config.yaml
train_examples: 194171
norm: "layernorm"
fused_qkv: true
bias: "none"
inner_norm: false
width: 192
loss: "cross_entropy"
residual_init: "zero_last"
muon_scale: "match_rms_adamw"
nesterov: true
adaptive_grad_clip: 0.02
epochs: 10.4
final_lr_fraction: 0
warmup_steps: 210
adamw_weight_decay_other_params: 0
Rows from block 9, named by matrix and row number. Rows with one number belong to one neuron. Each number is 200 + 30 x the weight over its row's rms, rounded and kept within 0 to 999. All counts start at 0. After the name is the row's rms in percent of the matrix's.
# fc1: MLP up (model.blocks.9.mlp.fc1.weight, 384x192), inputs 96-191
# fc2: MLP down (model.blocks.9.mlp.fc2.weight, 192x384, transposed), outputs 96-191
fc1.80,090,147,212,234,181,184,171,182,197,181,222,208,212,192,182,185,218,207,231,178,220,141,166,167,181,175,246,232,153,196,234,187,217,174,189,255,199,230,192,205,190,219,217,219,176,191,198,242,181,198,184,227,254,194,198,194,163,209,218,146,231,124,180,221,183,148,132,207,184,210,248,224,216,185,237,227,175,214,231,203,200,183,197,228,194,176,180,190,165,170,171,208,137,204,218,252,207
fc2.80,093,155,219,231,181,235,180,197,229,215,245,190,169,168,207,197,212,191,169,196,226,238,207,218,205,223,280,222,222,197,237,237,181,213,207,232,234,165,244,137,197,241,244,214,258,182,241,159,196,218,207,181,226,181,186,201,176,191,230,224,202,151,181,214,169,199,230,215,197,181,234,157,175,183,231,150,197,192,190,187,243,119,125,254,176,204,159,182,247,220,207,217,181,174,192,228,184
fc1.81,097,219,151,227,173,147,202,196,235,199,222,170,191,194,198,187,177,204,206,198,210,229,214,140,204,194,154,159,250,227,185,191,187,214,190,222,216,262,208,146,205,154,209,214,184,185,221,181,204,198,218,222,203,230,176,210,231,224,194,231,192,145,143,215,175,256,188,177,192,200,169,237,229,190,179,203,177,167,175,197,152,187,237,214,230,216,188,198,179,242,132,173,224,283,229,198,187
fc2.81,096,221,202,212,251,182,225,193,214,232,134,159,213,207,225,223,126,188,230,220,233,227,178,178,185,193,172,188,146,201,182,222,189,214,168,210,199,181,215,166,220,153,149,207,216,193,203,201,255,185,209,243,220,178,226,186,222,151,155,200,225,157,200,146,197,174,246,229,203,238,215,230,267,200,173,171,193,214,193,189,199,135,278,181,171,254,237,185,186,197,237,237,243,198,231,229,191
fc1.82,086,195,159,177,181,184,232,223,200,188,219,234,223,180,207,108,232,207,171,171,210,185,239,212,154,229,211,228,208,190,201,194,182,215,246,171,241,216,235,181,212,207,215,203,220,220,207,206,206,179,169,184,193,236,235,211,170,226,154,205,173,196,199,178,217,132,230,200,179,199,176,223,178,220,236,161,276,188,172,228,247,221,185,131,179,205,167,240,139,219,213,192,205,247,220,203,193
fc2.82,078,207,236,232,210,222,177,196,227,162,219,172,210,223,216,216,209,195,170,205,226,179,148,199,245,191,230,191,164,181,184,196,225,189,173,183,273,211,212,222,207,193,167,246,246,192,199,170,198,227,182,202,167,168,233,196,214,202,182,230,194,193,188,239,212,264,198,127,168,220,195,186,240,153,186,203,150,197,172,157,229,111,239,243,211,192,192,163,183,175,175,199,194,145,157,208,224
fc1.83,084,182,218,156,210,187,268,206,187,182,212,194,212,266,135,228,156,230,228,161,191,222,215,174,238,205,216,200,248,201,240,174,243,152,171,230,212,218,141,212,155,168,160,191,189,222,217,198,241,176,176,198,211,156,197,163,215,170,191,197,193,213,227,189,160,206,177,186,189,190,191,177,149,224,224,151,207,232,239,202,202,256,245,202,220,216,190,172,210,168,182,169,230,153,183,228,180
fc2.83,084,215,148,240,226,168,236,145,194,194,212,241,132,182,235,193,190,173,134,248,206,235,165,243,187,214,152,210,133,212,209,187,204,240,152,139,158,257,279,202,251,203,244,183,214,198,136,146,203,195,183,217,228,231,186,226,173,164,181,226,211,193,211,212,162,180,193,180,211,187,237,207,197,201,229,191,256,214,225,237,179,189,169,220,185,237,194,172,183,142,214,218,274,200,202,194,249
fc1.84,110,194,147,209,234,187,210,188,165,222,202,244,247,135,186,222,157,224,210,161,194,201,238,196,171,180,155,212,229,209,172,172,212,197,239,162,212,222,204,200,161,174,252,208,177,171,201,187,270,185,177,170,250,215,194,187,239,210,198,212,208,179,179,187,248,192,212,210,204,264,258,225,224,259,184,260,229,221,228,181,196,212,252,160,186,198,216,151,240,200,180,205,226,147,193,200,218
fc2.84,099,245,189,225,216,201,188,237,192,233,192,188,202,237,232,149,170,193,203,127,239,205,202,196,266,211,205,242,225,233,228,252,204,222,213,200,174,196,171,188,217,250,166,237,172,166,147,234,183,138,216,232,214,190,284,252,186,143,120,169,180,217,194,187,185,221,172,196,264,202,213,205,183,184,202,162,216,209,193,155,300,219,172,150,194,220,189,228,172,179,199,210,160,181,224,270,196
fc1.85,095,208,147,190,194,173,277,198,179,180,190,185,217,145,179,172,179,262,192,191,184,250,210,238,170,216,240,197,259,249,211,229,217,199,193,205,211,171,231,202,172,192,171,139,242,209,219,174,158,171,211,267,138,203,198,245,171,186,214,191,213,166,185,155,267,270,197,209,224,181,211,206,196,174,176,202,173,218,158,268,217,186,229,216,133,231,190,221,189,173,230,155,159,203,220,195,185
fc2.85,094,210,251,159,162,230,146,269,200,136,138,210,189,246,192,200,201,196,191,187,183,175,144,177,177,199,233,208,164,229,224,206,244,178,238,223,193,204,185,188,221,217,197,230,145,197,213,200,245,180,229,168,207,274,248,215,202,196,219,196,209,197,228,204,176,214,217,190,224,179,133,209,194,225,217,261,165,153,192,210,175,194,225,189,159,179,258,233,200,220,175,166,173,189,202,193,227
fc1.86,123,233,215,157,223,218,217,227,178,250,212,256,160,211,160,206,166,241,206,205,193,188,183,237,162,271,243,210,182,192,224,220,173,178,188,137,204,139,165,207,237,218,184,153,163,172,171,191,218,124,242,204,225,215,218,244,197,250,187,192,205,236,230,178,176,191,243,191,172,157,164,187,250,191,184,191,241,205,168,191,175,243,167,213,224,172,217,191,207,176,182,128,178,169,207,175,206
fc2.86,128,199,195,210,183,154,184,182,166,190,217,193,180,255,233,223,172,86,201,196,234,238,130,182,212,172,184,211,223,215,182,254,240,223,186,233,210,185,218,218,227,134,203,226,235,195,188,175,170,205,197,175,167,176,212,198,169,184,185,154,223,160,197,193,212,242,220,170,222,176,265,202,231,214,176,170,223,168,150,154,200,127,252,214,198,179,237,246,224,180,256,226,275,168,218,244,139
fc1.87,065,217,147,222,131,233,241,221,202,219,205,225,184,213,232,182,169,180,176,188,244,144,215,214,192,172,236,196,234,184,254,225,176,192,200,232,211,222,224,190,185,161,236,208,251,178,123,175,221,227,143,223,224,184,185,206,125,193,225,186,174,153,196,204,182,180,215,150,193,161,181,202,181,223,183,196,215,233,177,148,215,216,218,268,245,201,206,207,221,245,155,220,198,180,182,243,157
fc2.87,067,193,164,179,194,209,148,153,190,207,163,224,169,192,182,216,187,166,179,217,224,258,212,191,244,216,222,236,161,235,187,210,195,208,161,180,207,226,175,168,216,201,176,206,221,126,147,210,183,200,197,233,212,158,226,197,256,169,242,234,124,200,222,142,244,205,234,223,240,216,233,160,187,218,260,222,183,187,169,257,215,245,223,231,240,185,169,243,203,224,213,177,240,260,222,185,153
fc1.88,110,148,133,163,238,225,215,223,200,167,228,187,213,185,223,214,182,182,171,157,244,210,188,226,173,237,206,188,244,257,182,197,254,124,204,216,170,163,192,197,199,216,241,230,181,181,228,168,228,240,171,203,193,170,187,202,214,203,156,164,241,146,177,186,211,177,168,185,213,174,248,204,220,199,227,199,159,187,199,238,166,234,253,218,209,204,165,268,231,222,185,144,163,117,168,175,246
fc2.88,110,184,237,219,168,193,266,183,172,179,186,186,195,214,248,207,179,214,223,158,139,214,216,246,236,170,202,198,189,146,194,140,204,216,242,165,185,276,241,208,204,194,121,213,189,151,240,247,236,181,176,173,232,197,185,193,156,174,212,210,267,234,165,201,184,221,244,169,200,198,171,209,166,257,209,201,231,196,192,184,211,160,161,193,222,187,182,115,212,176,143,192,196,196,226,215,213
fc1.89,063,254,163,195,177,186,151,181,229,268,211,211,188,157,197,240,208,225,191,193,203,177,144,179,200,169,148,195,227,250,175,203,212,181,189,217,206,207,236,171,198,165,202,228,181,214,190,231,190,204,193,203,203,186,172,222,188,213,218,200,258,233,254,194,255,231,174,205,135,263,184,163,195,170,212,252,167,185,209,193,265,221,229,212,240,135,215,162,183,212,208,234,191,202,198,186,283
fc2.89,065,198,227,221,255,210,215,193,172,218,155,166,305,179,220,205,176,220,189,250,213,261,163,261,130,200,215,264,141,246,245,170,200,216,216,173,148,209,186,203,137,184,197,175,184,206,215,232,170,178,188,210,154,227,183,209,196,233,167,220,157,220,259,177,180,203,171,169,231,220,236,223,190,222,214,181,222,178,201,227,194,183,231,194,195,211,177,197,198,187,266,192,163,212,207,223,180
fc1.90,132,179,248,213,147,162,150,202,256,228,259,200,198,197,194,223,202,229,211,195,216,200,214,183,180,184,219,252,232,176,254,192,260,162,208,204,216,210,193,191,211,241,214,235,228,259,228,205,203,164,206,210,235,154,208,168,148,247,207,202,158,207,187,256,231,241,193,156,224,162,147,154,193,207,210,164,233,207,195,220,173,164,240,181,165,138,144,204,162,213,198,184,207,268,190,187,223
fc2.90,124,216,246,176,183,225,185,117,195,185,181,217,205,252,202,138,148,217,193,187,192,176,211,207,199,224,196,168,191,207,194,159,168,265,184,199,221,144,214,181,172,162,190,190,195,222,211,243,166,232,287,187,208,179,210,220,173,171,235,266,261,209,138,205,230,130,193,235,208,181,207,224,199,190,194,229,221,211,189,125,189,250,155,253,197,238,221,219,158,211,232,197,184,272,172,200,245
fc1.91,108,194,185,191,159,219,195,214,223,183,249,190,262,181,170,140,240,203,199,194,204,147,217,234,160,234,152,215,180,235,228,161,196,191,207,248,174,197,212,181,165,197,170,216,205,185,187,236,213,192,240,214,179,200,207,160,194,225,215,229,180,199,238,233,166,196,250,190,152,256,210,246,234,189,232,204,257,222,164,138,131,233,182,205,182,153,169,184,193,204,187,239,179,162,214,228,196
fc2.91,107,186,187,255,278,202,212,196,158,254,183,238,170,212,187,124,170,191,194,125,190,216,219,241,184,177,262,236,182,184,206,156,210,205,185,190,220,218,222,270,205,190,200,250,212,214,195,218,248,180,242,197,162,219,239,155,199,232,215,225,184,172,197,198,251,268,263,141,231,176,190,136,194,215,200,216,218,204,201,210,140,197,221,194,155,203,169,153,181,223,191,162,195,190,182,188,212
fc1.92,109,201,186,251,219,197,222,147,195,185,204,229,210,197,247,238,213,223,147,160,228,248,202,213,199,222,186,167,156,169,167,247,225,227,223,179,206,174,236,230,207,203,223,147,176,238,211,238,194,156,192,177,226,238,179,203,220,181,207,189,212,236,248,195,259,158,226,178,222,176,239,232,193,159,144,200,148,185,191,201,225,194,180,188,214,190,211,145,165,180,178,165,206,165,205,227,187
fc2.92,106,202,238,180,222,183,167,225,200,211,186,184,195,216,161,209,216,159,206,229,225,180,225,202,161,191,195,212,200,210,171,139,173,173,163,181,215,181,222,197,226,197,264,215,204,182,143,145,197,188,242,190,213,249,242,249,191,207,167,263,226,187,218,174,244,181,183,221,216,157,208,156,185,203,177,220,174,171,223,173,289,196,175,211,199,132,212,216,242,170,282,241,176,180,155,157,192
fc1.93,083,243,212,223,222,170,194,182,170,200,218,183,177,222,134,197,156,179,226,180,218,271,210,144,197,212,191,228,163,152,196,235,189,221,213,138,206,221,153,217,180,253,228,207,247,215,246,233,195,195,199,170,179,154,196,172,152,189,162,129,240,190,215,220,191,210,249,156,220,197,242,259,225,204,247,148,234,176,200,188,191,217,191,203,249,211,199,156,235,234,141,187,225,197,178,216,187
fc2.93,086,172,186,201,184,211,194,217,212,197,121,235,274,193,165,226,213,168,137,215,205,186,184,232,206,187,212,185,136,201,160,189,185,198,201,212,214,185,195,251,184,149,182,225,227,212,191,211,185,231,188,228,246,200,237,218,216,183,216,251,190,174,185,208,239,211,192,219,186,225,158,142,228,176,134,213,166,177,207,233,214,278,149,236,214,247,195,194,187,193,243,235,192,266,222,245,191
fc1.94,078,190,221,228,132,181,163,207,221,193,257,171,182,213,179,182,199,209,241,206,202,215,172,219,192,177,252,188,161,192,209,165,157,223,161,252,177,246,247,233,176,202,166,221,198,164,191,189,212,166,191,216,204,244,221,160,252,234,214,198,270,202,202,213,225,226,120,218,188,254,235,212,213,193,141,196,201,230,236,232,260,222,190,240,228,179,184,211,256,181,165,144,166,224,194,216,190
fc2.94,072,193,229,241,218,213,249,223,185,192,167,208,227,149,227,188,183,182,164,238,246,168,171,200,187,145,234,202,218,234,213,210,161,200,263,211,232,174,276,172,160,220,259,254,242,252,176,140,157,192,173,194,199,275,153,142,192,202,178,217,172,178,187,227,186,175,242,172,202,179,198,152,194,185,160,192,168,175,205,158,177,210,194,173,156,246,210,219,236,180,213,185,213,216,160,217,191
fc1.95,071,165,191,209,194,190,204,248,216,237,223,166,191,200,278,232,196,217,261,248,164,168,206,150,186,210,224,240,262,162,189,203,191,153,181,222,211,223,194,201,197,269,126,166,184,163,129,204,192,197,135,192,203,190,162,148,207,200,175,223,180,215,214,175,217,216,232,137,213,169,211,192,207,244,208,216,231,193,180,165,134,226,185,149,168,208,202,208,189,228,213,101,201,202,189,192,179
fc2.95,073,142,215,183,158,160,230,211,248,201,207,202,152,216,209,178,177,199,202,132,188,168,157,275,194,209,221,202,187,208,186,183,202,208,220,185,201,188,204,196,236,161,222,233,233,231,195,204,170,211,187,219,221,230,201,175,165,248,146,171,207,208,225,219,221,191,179,207,157,180,149,203,177,202,241,171,212,162,211,178,205,198,259,196,193,194,160,233,228,174,157,241,197,188,204,248,219
fc1.96,084,205,242,232,229,201,228,185,180,179,233,154,200,198,199,241,181,198,167,154,193,190,188,249,189,177,220,243,209,214,189,180,229,205,223,199,167,200,219,202,170,226,200,191,216,209,180,236,282,251,271,231,236,218,169,249,209,232,195,154,245,203,217,140,178,156,168,228,167,253,179,205,201,219,169,221,252,203,229,205,190,205,229,180,194,199,194,182,184,147,204,210,201,175,200,168,288
fc2.96,078,202,212,185,169,180,161,175,212,224,242,206,216,163,199,181,183,202,155,220,184,239,199,185,172,227,189,201,168,162,179,202,158,250,259,189,224,202,188,217,225,184,193,245,200,253,265,149,241,196,141,221,199,270,160,174,214,198,233,153,249,185,221,229,215,212,153,196,234,161,212,187,176,154,160,223,198,184,191,187,167,143,259,224,202,194,197,216,187,193,168,189,187,223,237,237,192
fc1.97,088,237,230,201,134,209,162,180,230,203,240,239,182,171,208,253,235,114,186,135,179,147,225,185,229,192,250,208,146,220,232,187,226,183,196,182,206,210,191,185,215,213,202,206,217,161,121,231,199,207,244,236,217,184,174,235,219,221,225,215,205,153,144,214,192,193,195,217,211,197,216,192,221,182,152,184,249,185,199,168,164,208,208,180,213,206,178,224,191,238,227,177,238,147,215,236,188
fc2.97,086,196,193,222,185,253,216,252,199,186,155,186,221,300,219,160,245,159,188,195,195,189,174,204,202,210,161,212,241,173,189,200,207,171,171,243,173,211,244,171,217,246,168,216,237,246,180,190,195,244,188,213,202,177,132,148,190,174,152,227,160,202,225,153,215,244,163,245,138,210,208,205,214,199,189,172,192,199,165,233,215,198,199,202,198,181,251,228,184,181,217,185,216,167,233,213,134
fc1.98,110,198,171,160,189,214,173,192,225,228,176,214,238,241,195,175,229,209,209,233,198,254,214,213,244,208,199,165,220,254,222,177,155,161,219,211,221,229,190,139,205,224,203,142,137,200,246,211,243,197,231,256,229,159,187,176,179,247,201,231,223,193,209,286,250,229,186,146,168,192,207,218,227,180,185,206,172,224,150,199,175,221,217,217,150,203,170,215,207,189,170,203,196,242,213,215,218
fc2.98,107,198,202,232,203,181,249,204,187,207,190,129,194,169,203,211,175,169,165,221,226,228,223,226,181,181,266,246,256,198,218,176,192,229,154,228,197,192,252,180,186,157,161,187,278,199,167,167,178,188,200,204,199,240,197,154,221,177,180,130,188,183,196,214,179,194,191,190,162,188,204,227,193,248,225,199,239,159,196,201,262,238,237,175,236,265,250,220,223,245,193,219,207,228,180,186,157
fc1.99,096,228,235,231,222,135,191,155,182,199,149,182,133,202,183,177,191,178,201,151,224,234,177,214,171,197,237,177,227,160,245,207,199,218,246,232,205,230,223,200,224,215,156,209,204,168,219,197,138,209,168,185,220,194,234,220,142,157,207,197,207,210,247,202,185,207,187,242,205,116,217,168,199,199,189,141,211,222,172,211,235,216,175,173,155,238,134,146,235,229,177,213,197,196,173,241,212
fc2.99,096,221,204,157,219,262,228,129,219,196,213,181,234,210,222,209,229,214,173,198,240,220,195,163,254,235,178,198,191,216,185,193,184,185,138,186,182,187,236,216,158,178,267,172,165,220,195,238,193,182,193,202,178,213,205,180,209,222,170,231,186,195,220,172,167,228,166,172,237,220,161,185,221,264,204,220,189,184,134,250,198,165,199,188,217,162,233,246,131,217,243,244,257,265,240,207,199
fc1.100,106,202,184,197,174,198,200,200,173,223,237,158,236,190,200,243,198,244,213,209,128,213,154,251,202,247,220,167,206,185,133,225,195,215,187,167,231,218,202,212,182,216,246,213,157,212,215,175,284,235,211,182,167,111,212,198,225,247,200,240,196,188,216,192,213,157,209,274,227,239,187,195,194,178,248,183,201,171,165,216,216,217,204,201,220,200,138,226,202,223,174,189,259,213,204,183,221
fc2.100,099,157,173,198,239,170,201,201,187,184,200,230,171,218,158,214,219,224,219,187,214,226,174,178,179,209,176,211,269,209,178,149,221,153,187,220,209,176,208,192,169,191,199,253,187,177,228,167,185,212,201,223,277,256,225,148,211,204,229,160,197,156,221,188,216,262,201,117,232,178,170,198,238,187,199,205,129,241,144,138,159,217,163,194,221,197,154,139,244,235,193,188,243,236,236,249,182
fc1.101,095,245,189,192,132,203,252,187,269,238,154,216,165,241,252,247,161,179,193,238,196,191,217,233,251,181,217,167,261,172,179,170,197,143,184,186,222,218,213,240,167,170,172,146,220,215,136,184,246,203,210,189,241,201,174,180,149,226,164,200,179,194,151,192,212,189,184,211,236,241,237,183,228,205,173,138,159,219,193,218,208,181,221,165,202,166,177,232,197,235,241,201,205,180,134,229,147
fc2.101,092,125,213,214,208,145,241,206,184,148,259,214,235,146,154,209,218,240,221,192,200,194,220,193,198,164,151,252,179,160,225,234,201,222,264,198,197,210,216,183,240,174,256,215,197,202,279,246,179,224,176,172,201,199,199,201,158,199,254,180,245,198,223,236,134,206,261,152,159,171,180,184,170,214,182,209,210,181,194,244,204,210,177,237,190,238,195,182,224,183,184,144,156,187,172,150,204
fc1.102,101,172,158,198,174,175,190,158,213,189,159,215,227,169,136,176,248,185,175,165,224,220,177,237,192,204,267,203,201,163,230,214,207,198,218,193,175,168,230,240,215,239,186,172,218,220,180,189,147,233,187,194,181,216,173,155,145,175,182,215,174,196,195,227,198,178,221,160,182,194,189,187,237,201,219,157,242,216,210,246,197,188,178,186,121,211,233,169,178,212,228,246,225,212,136,193,210
fc2.102,097,179,225,260,193,192,191,204,232,165,218,174,214,200,228,193,216,224,201,179,138,231,196,171,147,202,194,160,195,178,190,165,208,158,200,238,198,223,222,197,203,186,199,174,227,172,154,249,174,156,189,170,165,186,214,226,253,211,225,225,225,219,222,217,206,212,232,183,154,166,207,221,243,186,200,138,226,197,170,246,165,114,173,231,208,217,139,200,178,158,193,190,190,220,215,219,139
fc1.103,098,225,184,167,253,202,225,243,199,200,214,180,217,234,184,163,203,184,194,191,248,210,209,152,200,240,198,232,203,139,228,188,136,194,216,181,209,228,195,163,240,267,222,155,188,163,217,223,172,169,171,199,173,188,204,227,211,194,206,222,231,167,192,230,175,246,166,234,218,207,163,259,215,245,196,224,242,215,177,201,176,189,159,162,214,228,141,191,192,213,228,177,180,225,186,185,154
fc2.103,094,234,183,209,208,160,145,179,228,182,249,193,234,185,223,217,235,228,165,158,168,200,215,260,166,171,176,140,236,180,183,146,258,191,173,178,228,157,251,240,192,197,253,214,196,229,258,172,189,158,174,189,216,232,274,223,212,159,180,144,192,221,167,241,191,168,169,174,182,161,177,157,200,181,227,232,176,166,191,215,193,162,269,146,183,192,171,183,207,168,195,224,229,208,163,206,211
fc1.104,088,169,127,159,197,215,195,255,268,237,217,237,187,178,186,203,216,244,250,172,243,205,203,177,219,233,177,193,177,193,232,214,195,209,209,169,208,155,183,168,157,164,228,245,218,201,218,227,190,207,186,180,160,243,190,142,187,249,217,162,159,170,200,219,144,238,244,226,184,214,215,178,224,234,164,179,202,220,208,259,197,236,218,170,209,197,125,193,179,182,217,157,191,134,206,151,178
fc2.104,091,233,228,183,218,236,208,170,177,198,175,239,213,206,190,235,217,139,260,200,177,184,190,176,201,192,149,212,218,206,255,231,182,237,215,174,166,271,220,250,181,196,173,140,202,188,181,161,220,145,209,190,285,254,194,161,156,132,104,198,215,192,197,213,178,194,179,244,228,194,171,236,182,198,194,208,207,174,183,188,176,239,220,201,169,223,210,217,198,178,200,234,234,211,222,159,220
fc1.105,084,204,152,205,221,197,203,203,207,193,215,247,198,218,219,221,160,191,209,220,194,202,261,173,208,223,228,185,222,176,214,239,145,198,205,215,173,191,227,163,167,184,224,201,212,176,268,196,182,239,144,196,191,213,217,217,197,228,165,188,237,187,222,150,222,184,235,190,248,195,172,239,246,186,220,237,173,245,194,233,214,233,202,199,210,189,169,222,227,199,139,210,181,262,215,219,175
fc2.105,085,190,222,248,225,191,234,172,204,183,257,192,215,190,177,283,220,237,183,142,225,217,196,176,185,186,179,207,195,187,198,146,235,188,206,147,257,204,172,189,192,229,221,210,213,203,191,208,251,157,188,195,199,181,157,201,181,196,179,164,201,219,216,235,167,145,198,196,172,226,199,187,189,223,194,236,215,208,215,181,198,139,192,200,180,203,233,143,255,146,231,256,193,200,250,172,152
fc1.106,086,189,169,202,240,201,208,169,239,224,203,208,231,238,218,203,215,194,195,196,219,205,236,233,240,187,195,254,179,167,189,171,188,210,185,146,217,237,183,192,213,166,169,167,239,211,221,196,227,233,198,207,180,210,170,218,139,172,183,234,244,178,222,232,134,200,183,146,182,147,232,251,248,184,180,188,103,193,187,209,175,178,217,216,216,222,164,212,174,178,205,193,226,244,204,212,215
fc2.106,096,213,177,154,196,195,304,192,218,154,166,199,189,210,233,203,193,240,241,201,200,139,184,162,195,193,192,192,208,234,212,200,179,152,178,224,208,235,198,207,193,174,187,205,180,184,162,144,194,244,208,258,237,208,190,217,253,221,218,190,188,178,144,171,201,229,171,214,189,204,196,188,196,204,205,179,230,154,193,148,258,218,149,228,168,146,211,190,262,240,204,253,275,225,202,179,189
fc1.107,116,203,191,213,198,169,250,186,215,238,154,201,204,175,190,140,173,127,154,180,149,191,228,202,166,180,202,231,209,188,170,236,140,148,211,219,198,184,239,248,228,202,248,191,234,189,223,225,197,174,241,215,233,160,178,217,237,202,214,216,167,198,142,214,189,249,233,204,260,198,202,230,184,188,193,271,172,168,216,227,195,219,176,181,160,171,191,175,200,184,201,217,195,193,188,198,144
fc2.107,112,244,187,181,191,238,175,178,228,163,216,221,118,218,225,163,150,240,232,223,156,189,244,206,191,233,188,170,180,185,178,167,216,227,215,280,197,254,246,206,183,182,212,201,243,238,198,175,197,185,200,192,206,199,165,197,152,237,239,163,201,264,220,158,157,207,214,199,180,261,186,234,183,234,205,218,236,176,179,138,225,201,176,214,210,165,222,196,172,207,159,168,226,202,147,215,215
fc1.108,090,225,219,217,202,164,207,202,192,217,147,180,181,197,159,179,228,264,215,191,187,273,204,214,219,264,173,205,206,185,205,200,237,195,216,204,209,225,217,186,190,175,191,200,220,182,251,167,231,219,182,192,202,180,153,204,199,238,130,243,197,175,206,207,192,214,219,181,173,211,200,195,196,263,193,124,184,274,218,205,210,206,200,129,203,181,193,228,220,223,205,248,243,190,186,235,183
fc2.108,088,196,150,229,197,155,214,191,242,219,177,189,188,213,193,143,203,181,181,187,168,157,234,149,203,180,218,184,234,234,215,211,162,212,170,179,215,245,141,160,161,199,260,200,159,215,205,240,193,199,225,221,205,154,185,228,200,163,196,176,220,194,202,195,238,214,190,260,202,187,217,222,215,194,194,230,204,182,173,224,228,208,215,168,199,268,169,177,176,184,108,186,212,150,187,211,218
fc1.109,088,179,149,180,185,223,195,168,199,187,189,226,140,198,218,162,162,202,157,228,208,178,174,190,192,204,216,216,223,162,182,178,144,182,192,144,199,194,252,194,198,210,206,158,212,212,226,188,126,207,189,198,196,161,189,201,206,160,211,205,144,150,211,200,212,215,228,171,228,218,220,236,211,196,221,204,194,237,192,221,191,214,203,164,204,149,188,212,254,211,224,154,190,139,180,259,197
fc2.109,080,185,219,174,229,247,192,270,188,160,223,188,254,228,149,231,162,157,166,195,197,194,189,205,205,209,144,173,177,173,151,221,204,214,196,252,217,224,188,162,219,184,191,193,201,258,238,251,222,187,213,219,201,221,223,227,193,232,218,154,240,192,197,192,188,203,194,192,221,150,193,240,187,201,171,222,215,214,195,164,188,171,171,191,195,174,156,214,190,170,173,232,232,174,169,246,222
fc1.110,081,240,230,206,178,224,239,190,238,203,175,217,189,196,167,196,185,193,204,201,200,188,295,195,181,210,221,158,177,188,241,190,251,173,188,260,207,197,253,210,217,199,211,178,219,172,180,182,199,220,185,179,222,190,179,240,233,182,197,231,247,215,222,184,199,197,146,235,216,175,273,190,159,193,161,271,186,189,181,190,168,178,179,211,239,236,150,209,216,179,196,175,219,179,210,282,157
fc2.110,073,203,258,215,175,179,173,212,210,170,183,206,239,194,199,200,191,236,193,198,211,230,154,207,164,162,208,189,200,156,222,218,237,211,177,184,228,179,195,186,175,218,214,180,278,207,217,198,209,171,203,199,208,197,247,191,176,194,156,224,214,205,251,189,242,149,209,237,184,151,227,172,201,224,197,203,177,167,155,170,226,222,183,142,151,208,217,180,231,176,157,244,158,182,161,224,233
fc1.111,070,222,211,209,189,247,217,185,210,278,201,289,217,216,154,243,212,233,164,213,186,210,160,159,206,174,272,192,195,213,260,206,246,213,194,204,238,200,196,164,168,231,175,190,285,201,243,149,183,202,208,208,193,194,196,175,177,222,219,163,180,174,210,184,201,167,155,210,203,235,188,189,192,205,150,206,220,176,174,217,206,210,180,162,163,155,188,172,219,195,125,226,241,193,223,210,209
fc2.111,079,183,221,171,229,225,189,199,146,247,221,178,192,188,181,196,190,214,207,211,162,223,191,172,210,239,173,146,247,214,293,173,237,165,208,245,169,196,222,205,231,221,169,216,234,209,203,182,225,215,246,146,246,214,177,209,244,192,176,154,259,187,225,174,186,182,190,192,230,146,214,210,181,214,184,174,211,214,175,216,192,181,159,209,229,123,184,139,242,178,216,247,191,192,194,197,199
fc1.112,101,148,200,211,202,244,150,184,178,204,193,192,251,218,245,213,187,187,201,201,160,174,203,196,189,147,260,183,147,218,205,170,276,196,161,207,152,236,234,211,169,173,213,183,187,148,204,215,231,207,244,205,165,244,210,128,166,192,194,233,224,172,178,166,178,203,184,235,162,216,231,163,168,183,214,170,273,230,174,201,167,246,213,259,225,204,187,259,228,254,212,253,164,209,164,162,165
fc2.112,108,172,207,196,231,214,232,160,224,203,188,213,163,160,155,161,238,206,187,211,178,212,169,183,222,254,137,168,195,211,188,217,136,202,279,149,251,195,240,187,193,190,216,200,182,213,225,223,185,157,195,216,199,174,260,215,230,123,180,192,157,167,131,208,236,179,263,224,171,220,163,245,159,206,141,189,177,145,166,250,209,224,222,217,175,193,163,225,198,232,240,167,181,201,198,208,157
fc1.113,112,181,152,177,227,162,234,187,252,186,182,170,205,227,143,180,207,191,181,174,176,181,202,188,205,237,230,278,178,209,188,240,153,194,234,210,218,199,198,176,161,225,226,195,179,250,187,160,250,195,204,172,235,254,194,247,194,219,215,174,246,207,243,118,197,154,224,202,202,212,213,225,238,233,176,236,255,219,218,194,173,195,218,176,255,254,223,175,196,152,180,229,142,252,214,184,202
fc2.113,100,174,201,228,204,226,144,180,201,211,222,159,178,189,212,227,167,217,185,234,181,148,193,243,248,189,183,197,206,199,228,245,164,142,204,196,181,214,239,213,203,194,214,210,193,210,169,248,167,226,143,191,180,162,237,135,221,178,225,211,218,205,228,196,253,162,204,157,251,235,213,226,219,157,224,196,151,173,169,144,191,257,236,178,213,153,241,219,187,225,218,187,257,228,242,213,224
fc1.114,112,196,223,211,200,209,220,155,168,177,191,226,194,205,199,182,262,222,178,198,218,203,232,145,242,229,188,228,196,242,216,194,200,226,203,199,213,235,190,279,176,176,168,164,228,175,185,180,185,206,250,200,148,170,260,161,242,179,143,181,188,178,244,199,230,256,157,157,211,229,188,214,176,177,212,173,217,173,139,218,172,226,167,235,181,233,169,141,223,233,208,192,196,157,198,212,190
fc2.114,110,226,240,199,218,267,237,310,210,201,180,201,231,182,203,233,153,143,178,221,170,237,231,189,150,215,212,197,196,170,159,220,209,199,186,246,227,160,224,213,186,225,222,192,156,252,206,168,191,190,232,158,207,178,162,188,156,203,175,193,221,185,239,155,230,187,197,193,173,159,229,193,223,249,203,248,177,253,214,182,236,223,211,175,213,137,242,188,232,165,226,225,224,183,214,235,240
fc1.115,127,235,199,197,208,189,233,177,152,188,237,227,195,182,192,189,153,200,191,209,202,187,186,201,209,187,183,183,191,176,188,208,134,180,232,240,198,171,230,208,234,227,142,208,208,163,214,144,177,220,216,201,212,225,134,241,236,211,207,246,211,264,196,236,208,167,234,217,167,252,178,162,186,102,219,182,210,172,107,165,205,205,155,178,185,235,230,212,242,191,200,168,258,166,225,240,233
fc2.115,140,159,261,236,234,206,178,184,214,172,212,190,202,218,156,197,150,148,168,239,142,213,194,222,177,252,172,201,240,216,243,171,174,222,240,183,228,195,188,202,188,185,244,131,225,217,187,180,196,146,231,170,241,241,158,259,221,207,169,174,196,213,181,197,189,177,185,192,221,190,221,224,217,252,158,254,185,160,162,237,209,240,197,198,185,183,218,203,210,212,235,141,218,217,159,192,216